Weights of a small image classifier: 72500 training examples.
Rows from block 11 of a small image classifier, named by matrix and row number. Rows with one number belong to one neuron. Each number is 500 + 50 x the weight over its row's rms, rounded and kept within 0 to 999. All counts start at 0. Numbers have three digits each.
Before each neuron's rows are labels from the 100 images, of 14976, where the neuron reaches its highest value: "peak at" is the part of the image that holds the peak. Only what is clearly more common there than usual is listed. The data: Sentinel-2 satellite tiles (TerraMesh).
# fc1: MLP up (model.blocks.11.mlp.fc1.weight, 512x256), inputs 192-255
# fc2: MLP down (model.blocks.11.mlp.fc2.weight, 256x512, transposed), outputs 192-255

peak at: bottom centre
fc1.400:445501497489585516466568357474483603496508488415397437502550574451416487517543470591553539466417457550451541491488458443520524419481535560467408513530538446512516551524531505424561514515475526
fc2.400:566540456491447585546456455451498488486472464470478551502528494568475474562483553442543469395513605551491475584450454542541541520595495518449510385465535535506508450523539437465415530533480564

peak at: top right
fc1.244:495489500450450505558548556489456523519554516495479490457411433481611533467509502498515447511480525485441489544570577504513472576486447499477491524507484390554418509530427528491500573512458478
fc2.244:576503510431454394503505488508457478468550442498587490468557513525476526555379468500529570403587452589447482562472414531479546450533544527513530510587492518493507520372544433532505495459449519

peak at: bottom right
fc1.459:521558509582496516510564502483611403448353476425556519535432534499498510569526493475508569485418468499489506539501478450551504530452479465501471494493500612489475456512395428465570565492518520
fc2.459:445463470439489569577471495518445470456605513405510466512543375497527489440564612455446566528517475441582534473398533553480514569503622545559515597500461541499548486487529513538516464489521515

peak at: top left
fc1.243:546500565559539515442527388465409541450480461545542522519458481540472521640525493474499503540457484451543528474554507554467496483491521570587458537485483563462419470538547576481450499552547484
fc2.243:479558459410624582535472553407569462488438497403542448494523438490522476450492474551451436414495591530524541508440602534499577493530435462375544486553482520555597463471423434547570547444474470

peak at: top centre
fc1.121:496519490509435507482475482618447439404401581477449495552484457446526449538394478452446544443527407481532496497517548529497539496625602541535543439557452335492455481398530453540547489562534487
fc2.121:502527426485554454497481465492501524590614476602574517443500547477517485469542487500499478481566431509453491540527501448518442442496501499565448498576534525484480512474521557432524492466500489

peak at: middle right
fc1.79:473534596506474417501453503404472550514453493588387450511559478464411601589496442595493578474469440430486490513544517555466581457473463537481525442582498403536435545576467595466445478464570570
fc2.79:552489371547473515457471479606563453584574503427629540455419521482542429402520490441483407465505562581549556556509519440532424447543481469516469520440537509474501483472549466468484608591492467

peak at: bottom left
fc1.109:456486481364547474579587497422518455381452497508518496520456460520562475545476493575516513553483538538504409473553474626502604501442553504447517537512410543467576497448551554548614526594458414
fc2.109:445553457521524609527459523443458512521493518495477435448577387468538502524479496489387509386507547601444584424571558491560520543473554491501494429485495583490437448545473456505504535496540513

peak at: top left
fc1.333:471485522565458534493546468468522627436407580442540448575508544504493470573530528487473491421428507591502537549469483574554500487572476524537418545633512466561522535391482478508484537564492463
fc2.333:490463475608483593577452419475463512479463464548539545478505374453562533430501575511559497486484506507503401526549560498465477537499517439526548462540433452498481425509454565474576535447470490

peak at: top right
fc1.2:552427524521519517624582478470444502555362468424528506516479498600568491471457482520580555540529580520485506537503482478438494535423418594534513523532535527463511541462460558393597486463485476
fc2.2:400527521433524525445518459439508407389556528447540490523557494490445470409549554454374460494463518494565489470486550503522502482483627527392483457511463648486411338494516465516392516546546580

peak at: bottom left
fc1.476:532478495554587441598617510489385430486501521430446514549475409540475544528468515421512538463496518463545420475551524565545467419543453388497565466518541511464501439531577637540476528442555557
fc2.476:567447499370521553439504425415592546488529447503574470503518523527552466478549409464421384421558487508478547471504507524449558519500573611415471552452453650525452432449518434491554458475487553

peak at: top centre
fc1.292:557536456470522490388525610521412569502578488514521406421436400469504526562591456492448459574474469429480511482528511505447555502576490470597531478460502455459544475447507492485502514530509445
fc2.292:527538474511539520507378420461497501439466454530510564535571514486546473495392549464574550442490376575482518546466471577456497464488436504477487464579505462575524522516552465420516505513487518

peak at: bottom left
fc1.327:527473537489495516611515506442458563530453507486501446488450460510496535634513384473512506488412502416499545485534532503389512375506403591473405517485539565548407512525515635508495491493565450
fc2.327:436552477455530477425549492422501419533480502450512516492565475538511506387565541537428494470456507558609522427478507553546449532529585498509574543481430547407577456475477410538504543542492528

peak at: top left
fc1.250:477477579530569544509508433443501439511415511464473514587547498537577500499486627540426519426553558535517413483478519505454575457464460535534552557545468599517537551478471485536427546478564506
fc2.250:422564505386488523522525533479455508447474500454512398529540505469475497439487409458382559472500566559460565507563593495521443482493503486459501476577508572540482411467497476475496495558416505

peak at: top right
fc1.133:474442451444488498431459398409578487520466514502483521418525483491421499529612509418504602538456533572565371420584459581447473570536515486604438539472451497534468517481542381494442434590482641
fc2.133:518600540641503519513472507599530491563491486535496449462449473498525517468448437522517452401560487482464450535451559521528505454581491537530432453478498513562512471461501508461515574509452474

peak at: bottom left
fc1.347:557493491564553449546570423448463520563486464467575462505442449519542466542533539472604488512413511492566487500548542487449438445490447502497439550439549605504456499551572622456484539498495473
fc2.347:461559498383544560503510497407534450415450481402536486482548556534474469443492445515374442454492532496551538505474567573526531541510573617377517482588393526512520463420364393543553498475427549

peak at: top right
fc1.77:549390502442511518497486529440530544467561540535525446504483567513527432451555521517605453507637501536488463591517444572534407500519460491582476540391527540437552477428483544472511439521449508
fc2.77:573437579556541504435630597515405585492576479511501590523455460515487602525554472456431515447440500440514556495510511542455465607506532500455526489442500464541457538597538439453435594422449506

peak at: bottom right
fc1.296:512570472502504472582451460435521519532512428521484478463481481414498534526616492546582430472464470443572499467480523443499566470489491550523490567492501602511488476635485573383467531579555479
fc2.296:444490546494534564426519610469451487477379566386451442567528453515426499449425553538417605530443526554496541506544527562482427507472474487432534486515467480505569559426523460529504537538481461

peak at: top centre
fc1.281:509559500468497491402446546498590530486469395512509510458503505614386416600471515554553459557619441431557502481452403538467545421485481561486494474514485380524520438430555420630566477514477494
fc2.281:528488464557485464531491531508416556591629567473444510489445527426532564475457476394521423507419479505402526504523503516575463520562505408542453471446433475515537475559538671412529585565493475

peak at: top right
fc1.25:471488543502450440598337430471506516467450556486554492583460524512527579533541477525473442473448416396485478503540511493609465477563499511436493521506530473509449479619495430448437485514537525
fc2.25:417530431546520484479578537511449457574541510458515502469515464411540536499427532389469526522483498480524475482473462529494435399524544495549543504500384573483447410419449413590573547444511568

peak at: top centre
fc1.299:545512510461478584409493497473431583571499435562465497445482430475430566598535502471489495519489473403558474471529505447438633445497429613519522457495532360534460608633477562511423457528563531
fc2.299:537532449536449405550550474521564476571544490473513463494461520535456450431487439485526440452616550550512626560572461532498409488572536424510525521518511554534510458484522454388528549543515547

peak at: bottom left
fc1.228:538481547586574551566624436486385449582406509556549580511444590496489472442451525442523455545515514438483449406576495560542498503485500490532522567513517625491449509537465614484540494509520518
fc2.228:512568453446570473524507507412661494348509403576486555436565432496523451456526512516442393482492500592533469488486418504427468521450576539484481490492487521509518419489543477457535474444474508

peak at: top right
fc1.151:541610409462534477545486521523520444598516514563456559499459543392530466479560508566497455460485537458526411489523555403523484463529475505495424493376547598536506443546441467456455498490533621
fc2.151:454489574546467520458584490456403527433512515460543442504565482591558497491476451489504472554448463526539474526420483624489553501521531568533517470552413466524481551489490464513452492454482407

peak at: centre
fc1.308:561494444495470463406537479506543540456513461517482532487472516546442531574409519466448477528538397558578489508480465496470470508497537577508471465486510466508545573469499501510536428571465561
fc2.308:479546522528566517482453559450479486537503579495402441460483549445556474497523523509521393482501560395422483551505505411555514538523468443487499524539499494497497450516472470525515575459528458

peak at: bottom centre
fc1.230:450457557600549443459494442522429482557484530543449436476552467490542571464539526507540432401421511507552512565396446554462556593521550483539479475536485527580501547543480463580552568505565516
fc2.230:474456454386437558592553524456449483477483432541505498552521420522485469405479500457505611485513504570520417497549516525517524502560488496507505423512541457569472463472545532475421475473446455

peak at: bottom left
fc1.40:503507461557554495564559436445428520553409446475441465467424440484499495604494488453556564430455535500536397533542524560477556423427450481503449534546546551604484508573534644492490559464524529
fc2.40:444544470458493560483523485433552497453508538463589525527523463563585559426571476521331410536438508446556510450470598508491533478527561557469512466477368608411510425460508442524551558514537560

peak at: bottom centre
fc1.95:420490552593580489543472481383504554504490493483372466482655568501523542493515512530493516350493448516475466474466525530556568478442504516458510506590499519615492564598545587473380568471568521
fc2.95:565500454439320535512498488614488510541465531523583477550403462536508464456514540495436525531511530500582564561495586512441426461604453498524473481510506548465516452455418442485592470505504497

peak at: middle right
fc1.91:466500417491418423453503458491538545500410439544487467445492460386541493483516537429621452485559539512578530470534514522492444556534439449576483543492443457463487430528438464575487509473467501
fc2.91:563556493491474470485474431542573452520468529586539545505486593538490585499535454517446452461455436463507519514486437535466474494438446518539554491453574486484547547557531413566633548426506520

peak at: bottom left
fc1.479:544469580527506529572573455552387503533376482474557511569475515515573497522452466506540575500467648546527464468546454587489541490485414536529468489502502515447481450437486597460467578514541482
fc2.479:461508505447549536403573453395535467441535473484542499505548420525530528423571518509363435474445437462529402444486633500487500446451547571471556541513427606511485461494524436578479521463527567

peak at: top centre
fc1.471:485550451534605461445437560568510552385518540497569472435489475550527524513459481503499574525617404455512435467513552608584508523587468520499517476470551410510542520459478518561486453519520437
fc2.471:590565552534425475517434490564446524615569466532467549599504448487570449461461585344551417501451363517462556558520401424433523523454472506548471519483497431530483507437542461404529585477536515

peak at: bottom left
fc1.187:496525497536474504504496393433480496431506488420468494512511415560465370591542505449512615510472399571530562605544473541480581459452422561490530646536536582539471491473549440408479443518522573
fc2.187:524437484424546538463588526554507483456462569541512505567488520541462530477458552574547464506463561370529461413428470569567502558498472563448466472512461461529496470515413513516496441428512524

peak at: middle right
fc1.6:533411549591515475561492506458487549506451473592515462482530580376477460474510466502477419553556486476444576453556491489403514573428472500455474449529475526521475530503520521424534562454524560
fc2.6:518442388558547530410506500568522567536540542481518383454412444562608442535480567476523523423420587456562490466411533484526546480504515465555462546471563625503389437550495439506436455481553521

peak at: top right
fc1.117:609480471506453507456381468429538485495480540463459495460568485440471518489536583518511501444502542545555589702534458525446532481447479446452457504505517464546454457495423535503509608518489508
fc2.117:509411448470428451567649461546396566503324515550492523508462547449563457460459507512524558530431495521470534398489505495549535509472449471391545486468431545460634420478530448504612497473487559

peak at: top right
fc1.97:452522554515474479472499506383549501487513493378387407510548508567462572539482515484422516508602559517521500465461448508476586470458583526515393537538421448445430604474487448428429491526544564
fc2.97:556580526461495461541547456630491512498487466513490516513566551470521514397447498560530483398408507498476443485561575454546466555472398441377499483464509584637574447479472459627523506522507428

peak at: top centre
fc1.505:503486474510475449456430555417538543559628457545558430601427399436446532574560419495520486535439412495541464432516451553402447512563539496601470566525503615434506518498493429497523500575508477
fc2.505:473506509486518539521539555560441542461433533500468497471561534533509532391532614495510445509587510530467438531458485453547528560543506552470490393424495408583499494436489517462472552536442376

peak at: middle right
fc1.369:538552515461475545591445564471479518575469495374443539478535469468475472402475572458560520412436571404460466602501473448448534465427510462604421496569536438606519434543468462406527534468492524
fc2.369:479562686464566524486540431516492516443543523542520588495501455526505538481469425450455419482389562482487491472490480579467509587449508455458516542466495566443491555520542507544508442500559512

peak at: bottom left
fc1.75:514481524449563504508522541441498539523545488466497462537424473498434529493495542579472504511558437507480456460502459562527523486585436445504532557443600506534515533485523409498508490535486508
fc2.75:432496451546479486366478521576416512438481434577518481543553527508543521469506551512466477437437506384519516526440504403491485520435411596576445436512476491444560429519468557518540504499474509

peak at: bottom left
fc1.85:567402486531530505510549355447516503397520438447524530479524528552624494640541531532567555423558520541556526543561529435507445468476455459545393498593467544390473464486474422501537506536455490
fc2.85:584589480426518578529514461502490473432404550468552468458468417427461513406506491523446456500461610482477479481540511582539572585493465567399462568456501512593420458494468457542518534486606440

peak at: top left
fc1.274:465476462464473444433463473448519478525449437494512441508499450580429554591454432422398537352400455550514515546449475529453502470401510518485461536420424527540478570551584609536435451459444558
fc2.274:500515492546495636499580482545429543516482548476512540511502518516518494516570506549572527537512548441560561491565572419454547481528444518500526445570493504471461428483415436470562488459535431

peak at: middle left
fc1.103:461516463548464520580466473462460521492550540513508431516513502550384552566494502450496574517510510462540550528577390582419526488482582509570538516574516466524607591487506511528565498527540575
fc2.103:444576518552500459433480549495586509652444467438544559498546496466574530454529476419527453502522429505397438521526537418506530487545398573465492463449473498421441486406566479489488486588437424

peak at: bottom left
fc1.334:487469488505431449558501478451500556516435437500419475513526431543531520498492449467458506347463527481413489458491506533505550372465445626458498655598468536626539532575509516420511551419500493
fc2.334:428564443435468624520495512491457461485511591443531426558525510497493508493558565558465602519460532490594498534477620462434470483534590402570509386511410525409485440461446434528509485664488555

peak at: centre
fc1.329:505566446477520559542488606435484532420519473445500520492492502519514494475564515489498502497505408442439459554489513573378493497461571478540572544516478565420423464506544511562469533462560461
fc2.329:489622491536525453478464445533553482571438557545498453490481493490473602467354474479537443434547457553437497589495516475511530491554483492515463440484503433555516565417513528444599490505494527

peak at: middle left
fc1.408:585523432449421545528534500493456564459500450495644522509426498513496346498419474536455491525522531578473486423498368563466498491538476517454484543424481498488529465444550422546536417521397517
fc2.408:477482597433497597369473499441509477600470476557388515470551440519500570495588593487565587474468433449495465574468567489462571549456582525519521445572436517457457557553499550461484471478530442

peak at: middle right
fc1.157:522457494489454531496563567500493492493565476413502515437547463380466412593499481469453510463513518436544515490558456465504512485547559461443492475434541535539485527427543460523494445519495493
fc2.157:412547455623535533475496467523511508551497547542564516486461449527517575408562525511525604523478398512472519500418507502428459561464514447566517497489465488469490472460549509436514501568560429

peak at: bottom left
fc1.62:504476571485539492590478422556516597481495462561549517514461473507433493493478540512483460533479562498539491472471461557496466479489512613570411572429553537509465453559519534441496542567559393
fc2.62:483542501476580601421566510395503471428461456435592502527563447523505520450531525432442595425483478472479498490505607460466535427426491458443581498571441525519554501474477527524488446483522563

peak at: middle right
fc1.354:507443582456467544589562579547495558491647574534464514496501549515522590547574503464463537563426348410445456532524513549390482439483503443565472471576417529518490504495540523592489517519517440
fc2.354:583513531481464394425505498562482413495488483517475510448524509466505537484549578506542422432509419506491516513487494439505481600414497510550511503525564477613503522610384466475526483419441502

peak at: top centre; top left
fc1.254:555494524500603531461429413488502564482542469533587559516554498562541504448528511466483463527524532492549568463565447561459403516484580504541505543455488563352586440459508448539618417474500445
fc2.254:468542577445462408527554567512449442465450539462484533477613434461439526504462555458576519559545468483473444518534513522474566546483454514448565556501465453581508578404511504477500482534473513

peak at: top centre
fc1.273:501456434488526519459508514458496465436444515476517496509515573517440507462546554508457459450465441539488505468471507609514494438552421569574428459502500475444520427444554508510520468574422548
fc2.273:510480469552519479489406526551519443520569546502472477436495502471510480479519554456523468573537400531497525444524447423457476644565569332470534470491509481572496520544453557499348513380519479