From a checkpoint of a small image classifier: held-out accuracy 61%.
Rows from block 11 of a small image classifier, named by matrix and row number. Rows with one number belong to one neuron. Each number is 500 + 25 x the weight over its row's rms, rounded and kept within 0 to 999. All counts start at 0. Numbers have three digits each.
After each neuron's rows are labels from the 100 images, of 14976, where the neuron reaches its highest value: "peak on" is the class under the peak; "top examples" is what is common among them. Only what is clearly more common there than usual is listed. The data: Sentinel-2 satellite tiles (TerraMesh). In brackets: how many of the 100, against the usual share in percent.
# fc1: MLP up (model.blocks.11.mlp.fc1.weight, 512x256), inputs 0-63
# fc2: MLP down (model.blocks.11.mlp.fc2.weight, 256x512, transposed), outputs 0-63

fc1.382:493503467480514517532487526477504526511534518452480496537504543496447517525465520494519482469495482478475479501502484494485497587473496525506493468522547494479474513471461480489485463477511496
fc2.382:498514550514491473495492483498508506478512504504525481523455487486517491530541513474509504502467481477485540494469463477538497494492488523499490458487517520478522513545497481450528524505505484
peak on: water (49 vs 10.7)
top examples: water (72 vs 40.5); main land cover: water (35 vs 11.2)

fc1.145:463516474521485520485502511501488563531519481496499514477514448461491502494517512503497476477475497493494494504532534471467495454493520486460487503499519495527495477498506485498447458496470478
fc2.145:490499482451434473516539478491496494515471472540496507510470538506492482528467525504493527499491485470488526503486477473488483541504511493528531510542511498510490538498557503522565510477510479
peak on: clouds (55 vs 2.5)
top examples: clouds (72 vs 15.5); main land cover: trees (43 vs 19.6)

fc1.283:476509462499489475524512468509501498495526496537493489472541504480467507554478526494467509524503492505532484519496533458475462513494466451498542503493493512486543496502535523510504495520483497
fc2.283:511520545514540529500494500470535481521488487537530499474454499531512474493520462489532511455506496509494530478506460532502534530487516542545475499492496486518469480487507448515498499496490497
peak on: snow or ice (36 vs 14.1)
top examples: snow or ice (65 vs 20.6); main land cover: snow or ice (54 vs 14.6)

fc1.311:498523517496491561477476517493503507450490436465543502477515533486518533485503506536512484520496471541467492503500488531523471549481476511525472512457481509525455504549487521517496503518469524
fc2.311:520500490496501467477449495463488518520475516514462526534492478468499527532507506437470506506514512507487508514510516493473477515467522525523508493528527484494472473496481490522526504495505496
peak on: built area (25 vs 4.9)
top examples: built area (68 vs 37.5); main land cover: built area (26 vs 4.6)

fc1.488:474523500520520532500446465518505489512519466526499513471522498490501517503501487472513468534484509519470475488491506493497462456513537516470510519486534457521472481524515472474494484475475485
fc2.488:527514529476526461494478520442516464440505519485469493495481559512490521489461527506522498513485477532486444484528514488518495515509512494490458488476470552483504522498478501507527552535567471
peak on: built area (32 vs 4.9)
top examples: crops (70 vs 38.9); built area (69 vs 37.5); water (66 vs 40.5); main land cover: built area (29 vs 4.6)

fc1.4:532466485525525469460525495529519466528523472458502492509530508463480433502517462482556508469552472514516485512483461507494507481486505502467508468511475479518446475558453495480502523516492479
fc2.4:522497516454484512518485549492493538497468520510482494510480505553493561515535553534497486475510525495512549487530512492531529517501500451541521514506547484478499522462552470524472484513471481
peak on: bare ground (61 vs 4.7)
top examples: bare ground (88 vs 24.3); main land cover: bare ground (66 vs 5.1)

fc1.123:489469520513505531467521519501513520496509497467528546473519505506516527474508501479488520486487518462502423516509460498536542534491512492519520486514465526498491459516495510489491543559544485
fc2.123:484531479487511489483473471486516497534515513535461449539465497489534487536483479509508534487490503545483576488469495501452456493492493513490485501492517485475536520482484480493515477493475517
peak on: water (40 vs 10.7)
top examples: water (66 vs 40.5); main land cover: water (35 vs 11.2); flooded vegetation (29 vs 10.2)

fc1.10:496550505487482451532517499478501531545492538551458539499476487524531509557512490540493467498485508512494499503520509506489473489525514497517544548480545489538465508517533493491553478478480468
fc2.10:488489515488506524519517498472513496452487475481529467483488504479452538470519484495498545488510526514464481505471513459506522489536487487513466469477488517490486499509505514481449511477526528
peak on: built area (27 vs 4.9)
top examples: built area (68 vs 37.5); main land cover: built area (28 vs 4.6)

fc1.380:482446469490460488503489536470482443493476517493452484521465465516501494486528556478505511454507497476510527485495534504495529506531493491483486473509508501474483478509501487537467529480474504
fc2.380:510504494505511527476525534553514512501507507506509489565505478493534478530485540557543483498542488462521495509464523517515529463501517485536511463478517503511518471540507497515507513468465470
peak on: trees (42 vs 20.1)
top examples: trees (89 vs 58.6); water (82 vs 40.5); main land cover: water (44 vs 11.2); flooded vegetation (31 vs 10.2)

fc1.143:496451467517506510467543492518491490475540497526489535547507531491472522453471496483507547543462526494485485474504478471523530487472495536511500485519498496466476514493516474497495513487525494
fc2.143:525525487508482491490509468491533515525499454469508509482483468506512488544535505497505489486534457491496499517521535550512464492533479513488480498495533524533494495505488526482513483537453486
peak on: trees (41 vs 20.1)
top examples: trees (91 vs 58.6); main land cover: trees (47 vs 19.6)

fc1.402:520506469493460527477476534480528489473443491464517507453502527496522486496447515552489535492562474520469511528499526560502524511504481517460468492495521540511527521500504476518459510494551516
fc2.402:509480498495508492486504483501489527495519464512511509529518469521491505536456520487552510465475486516510523471495525474553461479477501490515497467494493468480489485479509477517519492476456475
peak on: clouds (63 vs 2.5)
top examples: clouds (75 vs 15.5)

fc1.280:537520507552510457495510472503424452452530469508504520499489484449483515520513506448540509487480495494547473479500487473472502514501488506537498436506516513485513507491528478540514501476528491
fc2.280:531517483497505536512449505486508522519514473476516453516519522525505516509481484531471499474458478482480523472463489487533495460463523520532507529496497515485517486528506484502505532525479543
peak on: water (44 vs 10.7)
top examples: water (67 vs 40.5); bare ground (59 vs 24.3)

fc1.49:480446493525479478484555510467522505513534502497513541564477528511504542498516505503541526516471505483467473509462467472553524529487498499517531498525475479493475496510480521489491519512572509
fc2.49:502542470495529521498472466529494508489484499495492499468502505446532481503515484542448484475525526526514540485507518528445481474496510518484468473494500512486530499467506492499504500520447498
peak on: trees (57 vs 20.1)
top examples: trees (93 vs 58.6); main land cover: trees (50 vs 19.6); clouds (36 vs 15.5)

fc1.159:460539503485491521507472513506511504515493517471474511508508498526532520496519510457472487474524521503504461476500532511547497513529480486470482501478512518548504493483547485529529480585493491
fc2.159:525488492480525473536505474453467478487483508531485457465466524472497530475482492532524529510526491504526506501518480490471534517496523493486531489508480477520492513514520504493458498518452482
peak on: snow or ice (34 vs 14.1)
top examples: snow or ice (69 vs 20.6); main land cover: snow or ice (47 vs 14.6)

fc1.175:475467505494521522527507497511499521504512501475516518500496447470461472503508500468457504525537498510488517516532523496470536501500516466475470505503504546515507461480484523506453472528489510
fc2.175:509468469525511453514440506475456543507515475505465503518512518554518504491513543501518487482467461489497489500477504515530495520477476491519516458496521480508504479515511459492560528464473498
peak on: clouds (38 vs 2.5); snow or ice (32 vs 14.1)
top examples: bare ground (63 vs 24.3); snow or ice (47 vs 20.6); clouds (41 vs 15.5)

fc1.287:506475491490510510526468527494502508435522489459552476488529474524483492486477518520507537502475536492520457543473499512519550499508480508481467459548498528468526505519505497519473493526520504
fc2.287:488505529499515491475523499502535511577527512542461485485491515485497497505510493477513490521508464493509528485559500505541484519524514503503514510433517486501510489498496491486521489476475449
peak on: water (32 vs 10.7)
top examples: main land cover: water (32 vs 11.2)

fc1.45:494531502473493501490511474491501496507516482542485514554521533491488522538495508481517503542493463487499470491510514436520502567469488500519471482540499483484492542499514534477503497531497524
fc2.45:497481502524515508529488509507538505493492510471530512459486480495528497477508490530474498460464515485501502505518502536495495464505506505484521475434483489521498475500451465524480510504529520
peak on: built area (25 vs 4.9)
top examples: built area (68 vs 37.5); main land cover: built area (32 vs 4.6)

fc1.215:504496488524514493523512493468509501526509498493518490496524452490493521462504453508467477509516507499454537492515498503466513496491527495491499524481508504559468458499459492465520490503476492
fc2.215:493490538504529457473498540500469501523533485474485537451496564481489514511469546467512496546478496500507471498505482529534478550467509487504489474511499504492512529502532505541523510531498497
peak on: crops (60 vs 18.2)
top examples: crops (82 vs 38.9); built area (66 vs 37.5); main land cover: crops (59 vs 20.2)

fc1.450:475494521482488488502495481508491479514494465508525510534527492498498469453496472475513505488481490483508514450488538458490482467475508545512428509499535484506506479512508518552508483518451540
fc2.450:544476540493508505501527513486538551462474513491501506492458485539520575546535534547542457474533499500493518522462480542482536480510509523478501464542491535505474498475482476479479502502555466
peak on: water (29 vs 10.7)
top examples: water (71 vs 40.5); main land cover: water (28 vs 11.2)

fc1.136:479554485495489485474493457477515467547528519498498507498513516523519450537490495518464495485478531518459524509542470459501507524457483501505507480499504489481489494439473490443487530509553506
fc2.136:501540525478533526506543559453456475510548503518521491472520433497530465526516457486540484482521543455474494519506503516470495510516514532477531496529541515488486521483492496506500484541482497
peak on: water (92 vs 10.7)
top examples: water (97 vs 40.5); main land cover: water (51 vs 11.2); bare ground (50 vs 24.3); flooded vegetation (34 vs 10.2)

fc1.31:489508509503502531496442470471504488451518440471559473474507512478509444473515492495470512478516495496501473454521490497507517563512497510448476469503471478506508479511507474532483506514517478
fc2.31:499559500482474503513514534492496519550483527527462526476488485508489525524468479485508469534482476498501550531477505511488478473497560505507509516474532516493504531487477474518543513526494490
peak on: clouds (29 vs 2.5)
top examples: clouds (61 vs 15.5)

fc1.415:524541522489504481493513535487508492488494535498533482513474511471519475521492501491451500479564516510513475489475455468486496520511548484492490479481480498480500541488477481523502494498516501
fc2.415:503496491491485468506451519524485514466480470474513599500472508499501456507480537496477525510497545480508490518508488531482478505479484473501526511543504525501557473474526513471510523560477505
peak on: bare ground (29 vs 4.7)
top examples: bare ground (59 vs 24.3); main land cover: bare ground (29 vs 5.1)

fc1.82:502506542478511488508517475490480478500495522505493527481493492465476472532449537498511515447500488503502502505453529498498502559476500500507516509514494571492522470511449471492499501466490522
fc2.82:548521486487443490522521491477524554518504531519510540541507495562550546530491486467451483523497525489457508502552532494496522490441498494505521482513494517443504483521477522447525492466519511
peak on: water (42 vs 10.7)
top examples: crops (74 vs 38.9); water (68 vs 40.5); built area (65 vs 37.5); main land cover: crops (42 vs 20.2)

fc1.274:493530507509509500518499482536521491488523468499516488504523529506504499503491531498520535516486479509518455485471487499537502514510490515515462519500508528460519524511507495531539487490527545
fc2.274:516497503495532508519490497477491500480484522506486459469503466521506521516500456489462466471480475481498524514524531499442480476465494523518522477464498470519527463485481511478484504511485480
peak on: snow or ice (57 vs 14.1)
top examples: snow or ice (86 vs 20.6); main land cover: snow or ice (78 vs 14.6)

fc1.18:499472511465508555489515513496518525495527504503514500524492531486487534507484522490458556516515503511511462485514468489475494538500514510531474496497501522471502516526524515500516506554535480
fc2.18:521552491522512487484461469518506478500495504510533465487482440489525475516511462484521468501506485529506536497483561508507476520491470492493532484469479508498525473489480481502470471496475523
peak on: water (30 vs 10.7)
top examples: water (69 vs 40.5); flooded vegetation (28 vs 10.2)

fc1.371:472490454513491500475487473515491497550475503495461452504518505503474468450516497488539510527519488479488502502463506502494497487476487511496488482528505465516480479513530446490470491505457503
fc2.371:465501546509515488524483542543521487470513499505516518531518480459476508505471522476539496489494500478523471529531521463520476479538538524487532544499465517480487505486509524569525525503483483
peak on: rangeland (48 vs 22.3)
top examples: water (83 vs 40.5); main land cover: water (50 vs 11.2); flooded vegetation (26 vs 10.2)

fc1.251:464494509554485499518518452492494483500526501521471508510543487489508506557477525460516508499514487465465537473506517479527497503473488504506526482488490502486493518486523486471484474519483497
fc2.251:472498499437497528505468518457539486464510531491488523516520495521456469482529494514483491477478524527535477504486507505459554504516497461481508518501535488513457488513511491499526510475539503
peak on: clouds (26 vs 2.5)
top examples: clouds (49 vs 15.5)

fc1.93:540479521515501487468479544506499468506516497480540504518479520491538508486474471508447527495483503507490541480498451472498508521524497522486492493461481513475495497502484502470512471514482514
fc2.93:498524462497478533474503436507514513526501510516504505492471460491477528516531498462517490534507495506476475506494530538460503526458486485510539502500468476544552500498511474526498489554516502
peak on: trees (46 vs 20.1)
top examples: main land cover: trees (43 vs 19.6); clouds (41 vs 15.5); main land cover: water (30 vs 11.2)

fc1.170:512486474521504564485530464515520505515526523505506554528530493527486456488493505488511546480490494554481493497502496510508524512499474447507529529512517500493501498496505476509482512470451556
fc2.170:509505457477528480488478496488504513484525529520518446499480523489521521522528487503521492483540480479457528500521503514498447454474533541480483481476513485442510501492525493477546494506520471
peak on: water (53 vs 10.7)
top examples: water (85 vs 40.5); main land cover: water (58 vs 11.2); flooded vegetation (32 vs 10.2)

fc1.199:517514511501484518537532468471484497497510450477505518497518496492496538529449495480476503508456526500516467476520501478495473525510479499500486491523531542509490536492528542509483505482488482
fc2.199:463547509508526480505521490474511496524511483509508478510543467482455488524469514523471518535482504507477510490458533467492523480506540488507522537485482487464492468489482459496462504465459529
peak on: water (74 vs 10.7)
top examples: water (86 vs 40.5); built area (64 vs 37.5); main land cover: water (56 vs 11.2); bare ground (52 vs 24.3)

fc1.496:476504497480523509519512462517503504518510446503513481485479525498511490499526546460512559551509513489534512522512455484531491518493501488455429514510505495493456541549522508468519494508512512
fc2.496:487552518495465494510439542476543479494514453476508509514507468491479524488493460539489505430541511526503497459546531472434505480550469513514533495455508500520504484501474484562496535496496509
peak on: clouds (29 vs 2.5)
top examples: clouds (54 vs 15.5)

fc1.433:485490512555510536456484530510474488517524486556547466479508465516519506475483488477513520512495493469526485511534454495531513460510525505501512528523524479493493492483526549509503456511536535
fc2.433:529537501491492484484500502516529518491470453512459508543499461447501488516523515572507523483462482532497488536577503521487514550507480452490472459454514492511469496541483522464501511534470477
peak on: water (50 vs 10.7)
top examples: water (81 vs 40.5); main land cover: water (60 vs 11.2); flooded vegetation (27 vs 10.2)

fc1.74:482477510502523503536548523519471498467517490482483518499505464475527546522541466472519457551500528522533507490539490505493495473505469524506519537473489502561489478503483514498477510508511492
fc2.74:484500492510492463515507477448533521539527497500508484503503468528530440525510525504513459459478500528502502555475483490502456522493557541512518490493486517463499452548471545512500559456502489
peak on: crops (77 vs 18.2)
top examples: crops (91 vs 38.9); main land cover: crops (69 vs 20.2); built area (64 vs 37.5)

fc1.314:470529549502507507475520533574510483490493456494540503470523485494512481443468516512508495507490479472489493487502489527512486487499472444457470544514503478500533485521519517512516542533479497
fc2.314:514529445446483499523502472457498491498491522528455467491445530494507520554508459516480532504502488496522568496508465498493514497503532529520483468516500486490517521476523448467510497495537491
peak on: water (30 vs 10.7)
top examples: clouds (34 vs 15.5)

fc1.381:489473496544496482493549507509502444526492519483530530502483506464490471508492499499495459456500472539555466528474475460488483498497529531479444498511509481523455518537448518472497515475466523
fc2.381:498514476456485479461501453532543507480486482514481511513470508557504497498537520535483506458478494478492478500508494532523483495513496490477470489505516540489518476510501498497486478521496513
peak on: rangeland (55 vs 22.3)
top examples: bare ground (70 vs 24.3); main land cover: rangeland (47 vs 20.4); main land cover: bare ground (26 vs 5.1)

fc1.224:481538534501511515523462541496499508494514464480526504488524495475526516497503484515469522496503460478517485484511486510474490447528475457475546534434476490523517487510503517494513495549496493
fc2.224:518490483468515504469539432482510482518486514520486511485469489535474485540491490503485453516496509557490531506498507498488518566456513492503502475470505527522499513473478471468508494478504504
peak on: clouds (26 vs 2.5)
top examples: clouds (52 vs 15.5)

fc1.27:454503461531503458493533512515486459524479495502466479492526498533503502509521546491534548480495485492481490518551514480513487459481485501553504524491525492487494538497553470461469495503509501
fc2.27:499485510512472535488485462479485511492507515510535500570450490482499484502489492501513473476518523500514502460453490490503498497552512537454475452492509500500467493502488569547468510501517467
peak on: trees (48 vs 20.1)
top examples: trees (98 vs 58.6); water (67 vs 40.5); clouds (55 vs 15.5)

fc1.441:492527524474523505495497489494507474521494524498463483500442506494491512532502499467558517501512463498511504511490482524510469490514499515526479500494430469507495452528499465494509537559492458
fc2.441:519480484487536479430519527523504474489470506510488491492524527480513505461468513497493491474537497517510482465524505484513505545487495536505539548520502479528505511489476575533508492449502517
peak on: rangeland (52 vs 22.3)
top examples: bare ground (67 vs 24.3); snow or ice (56 vs 20.6); main land cover: bare ground (28 vs 5.1)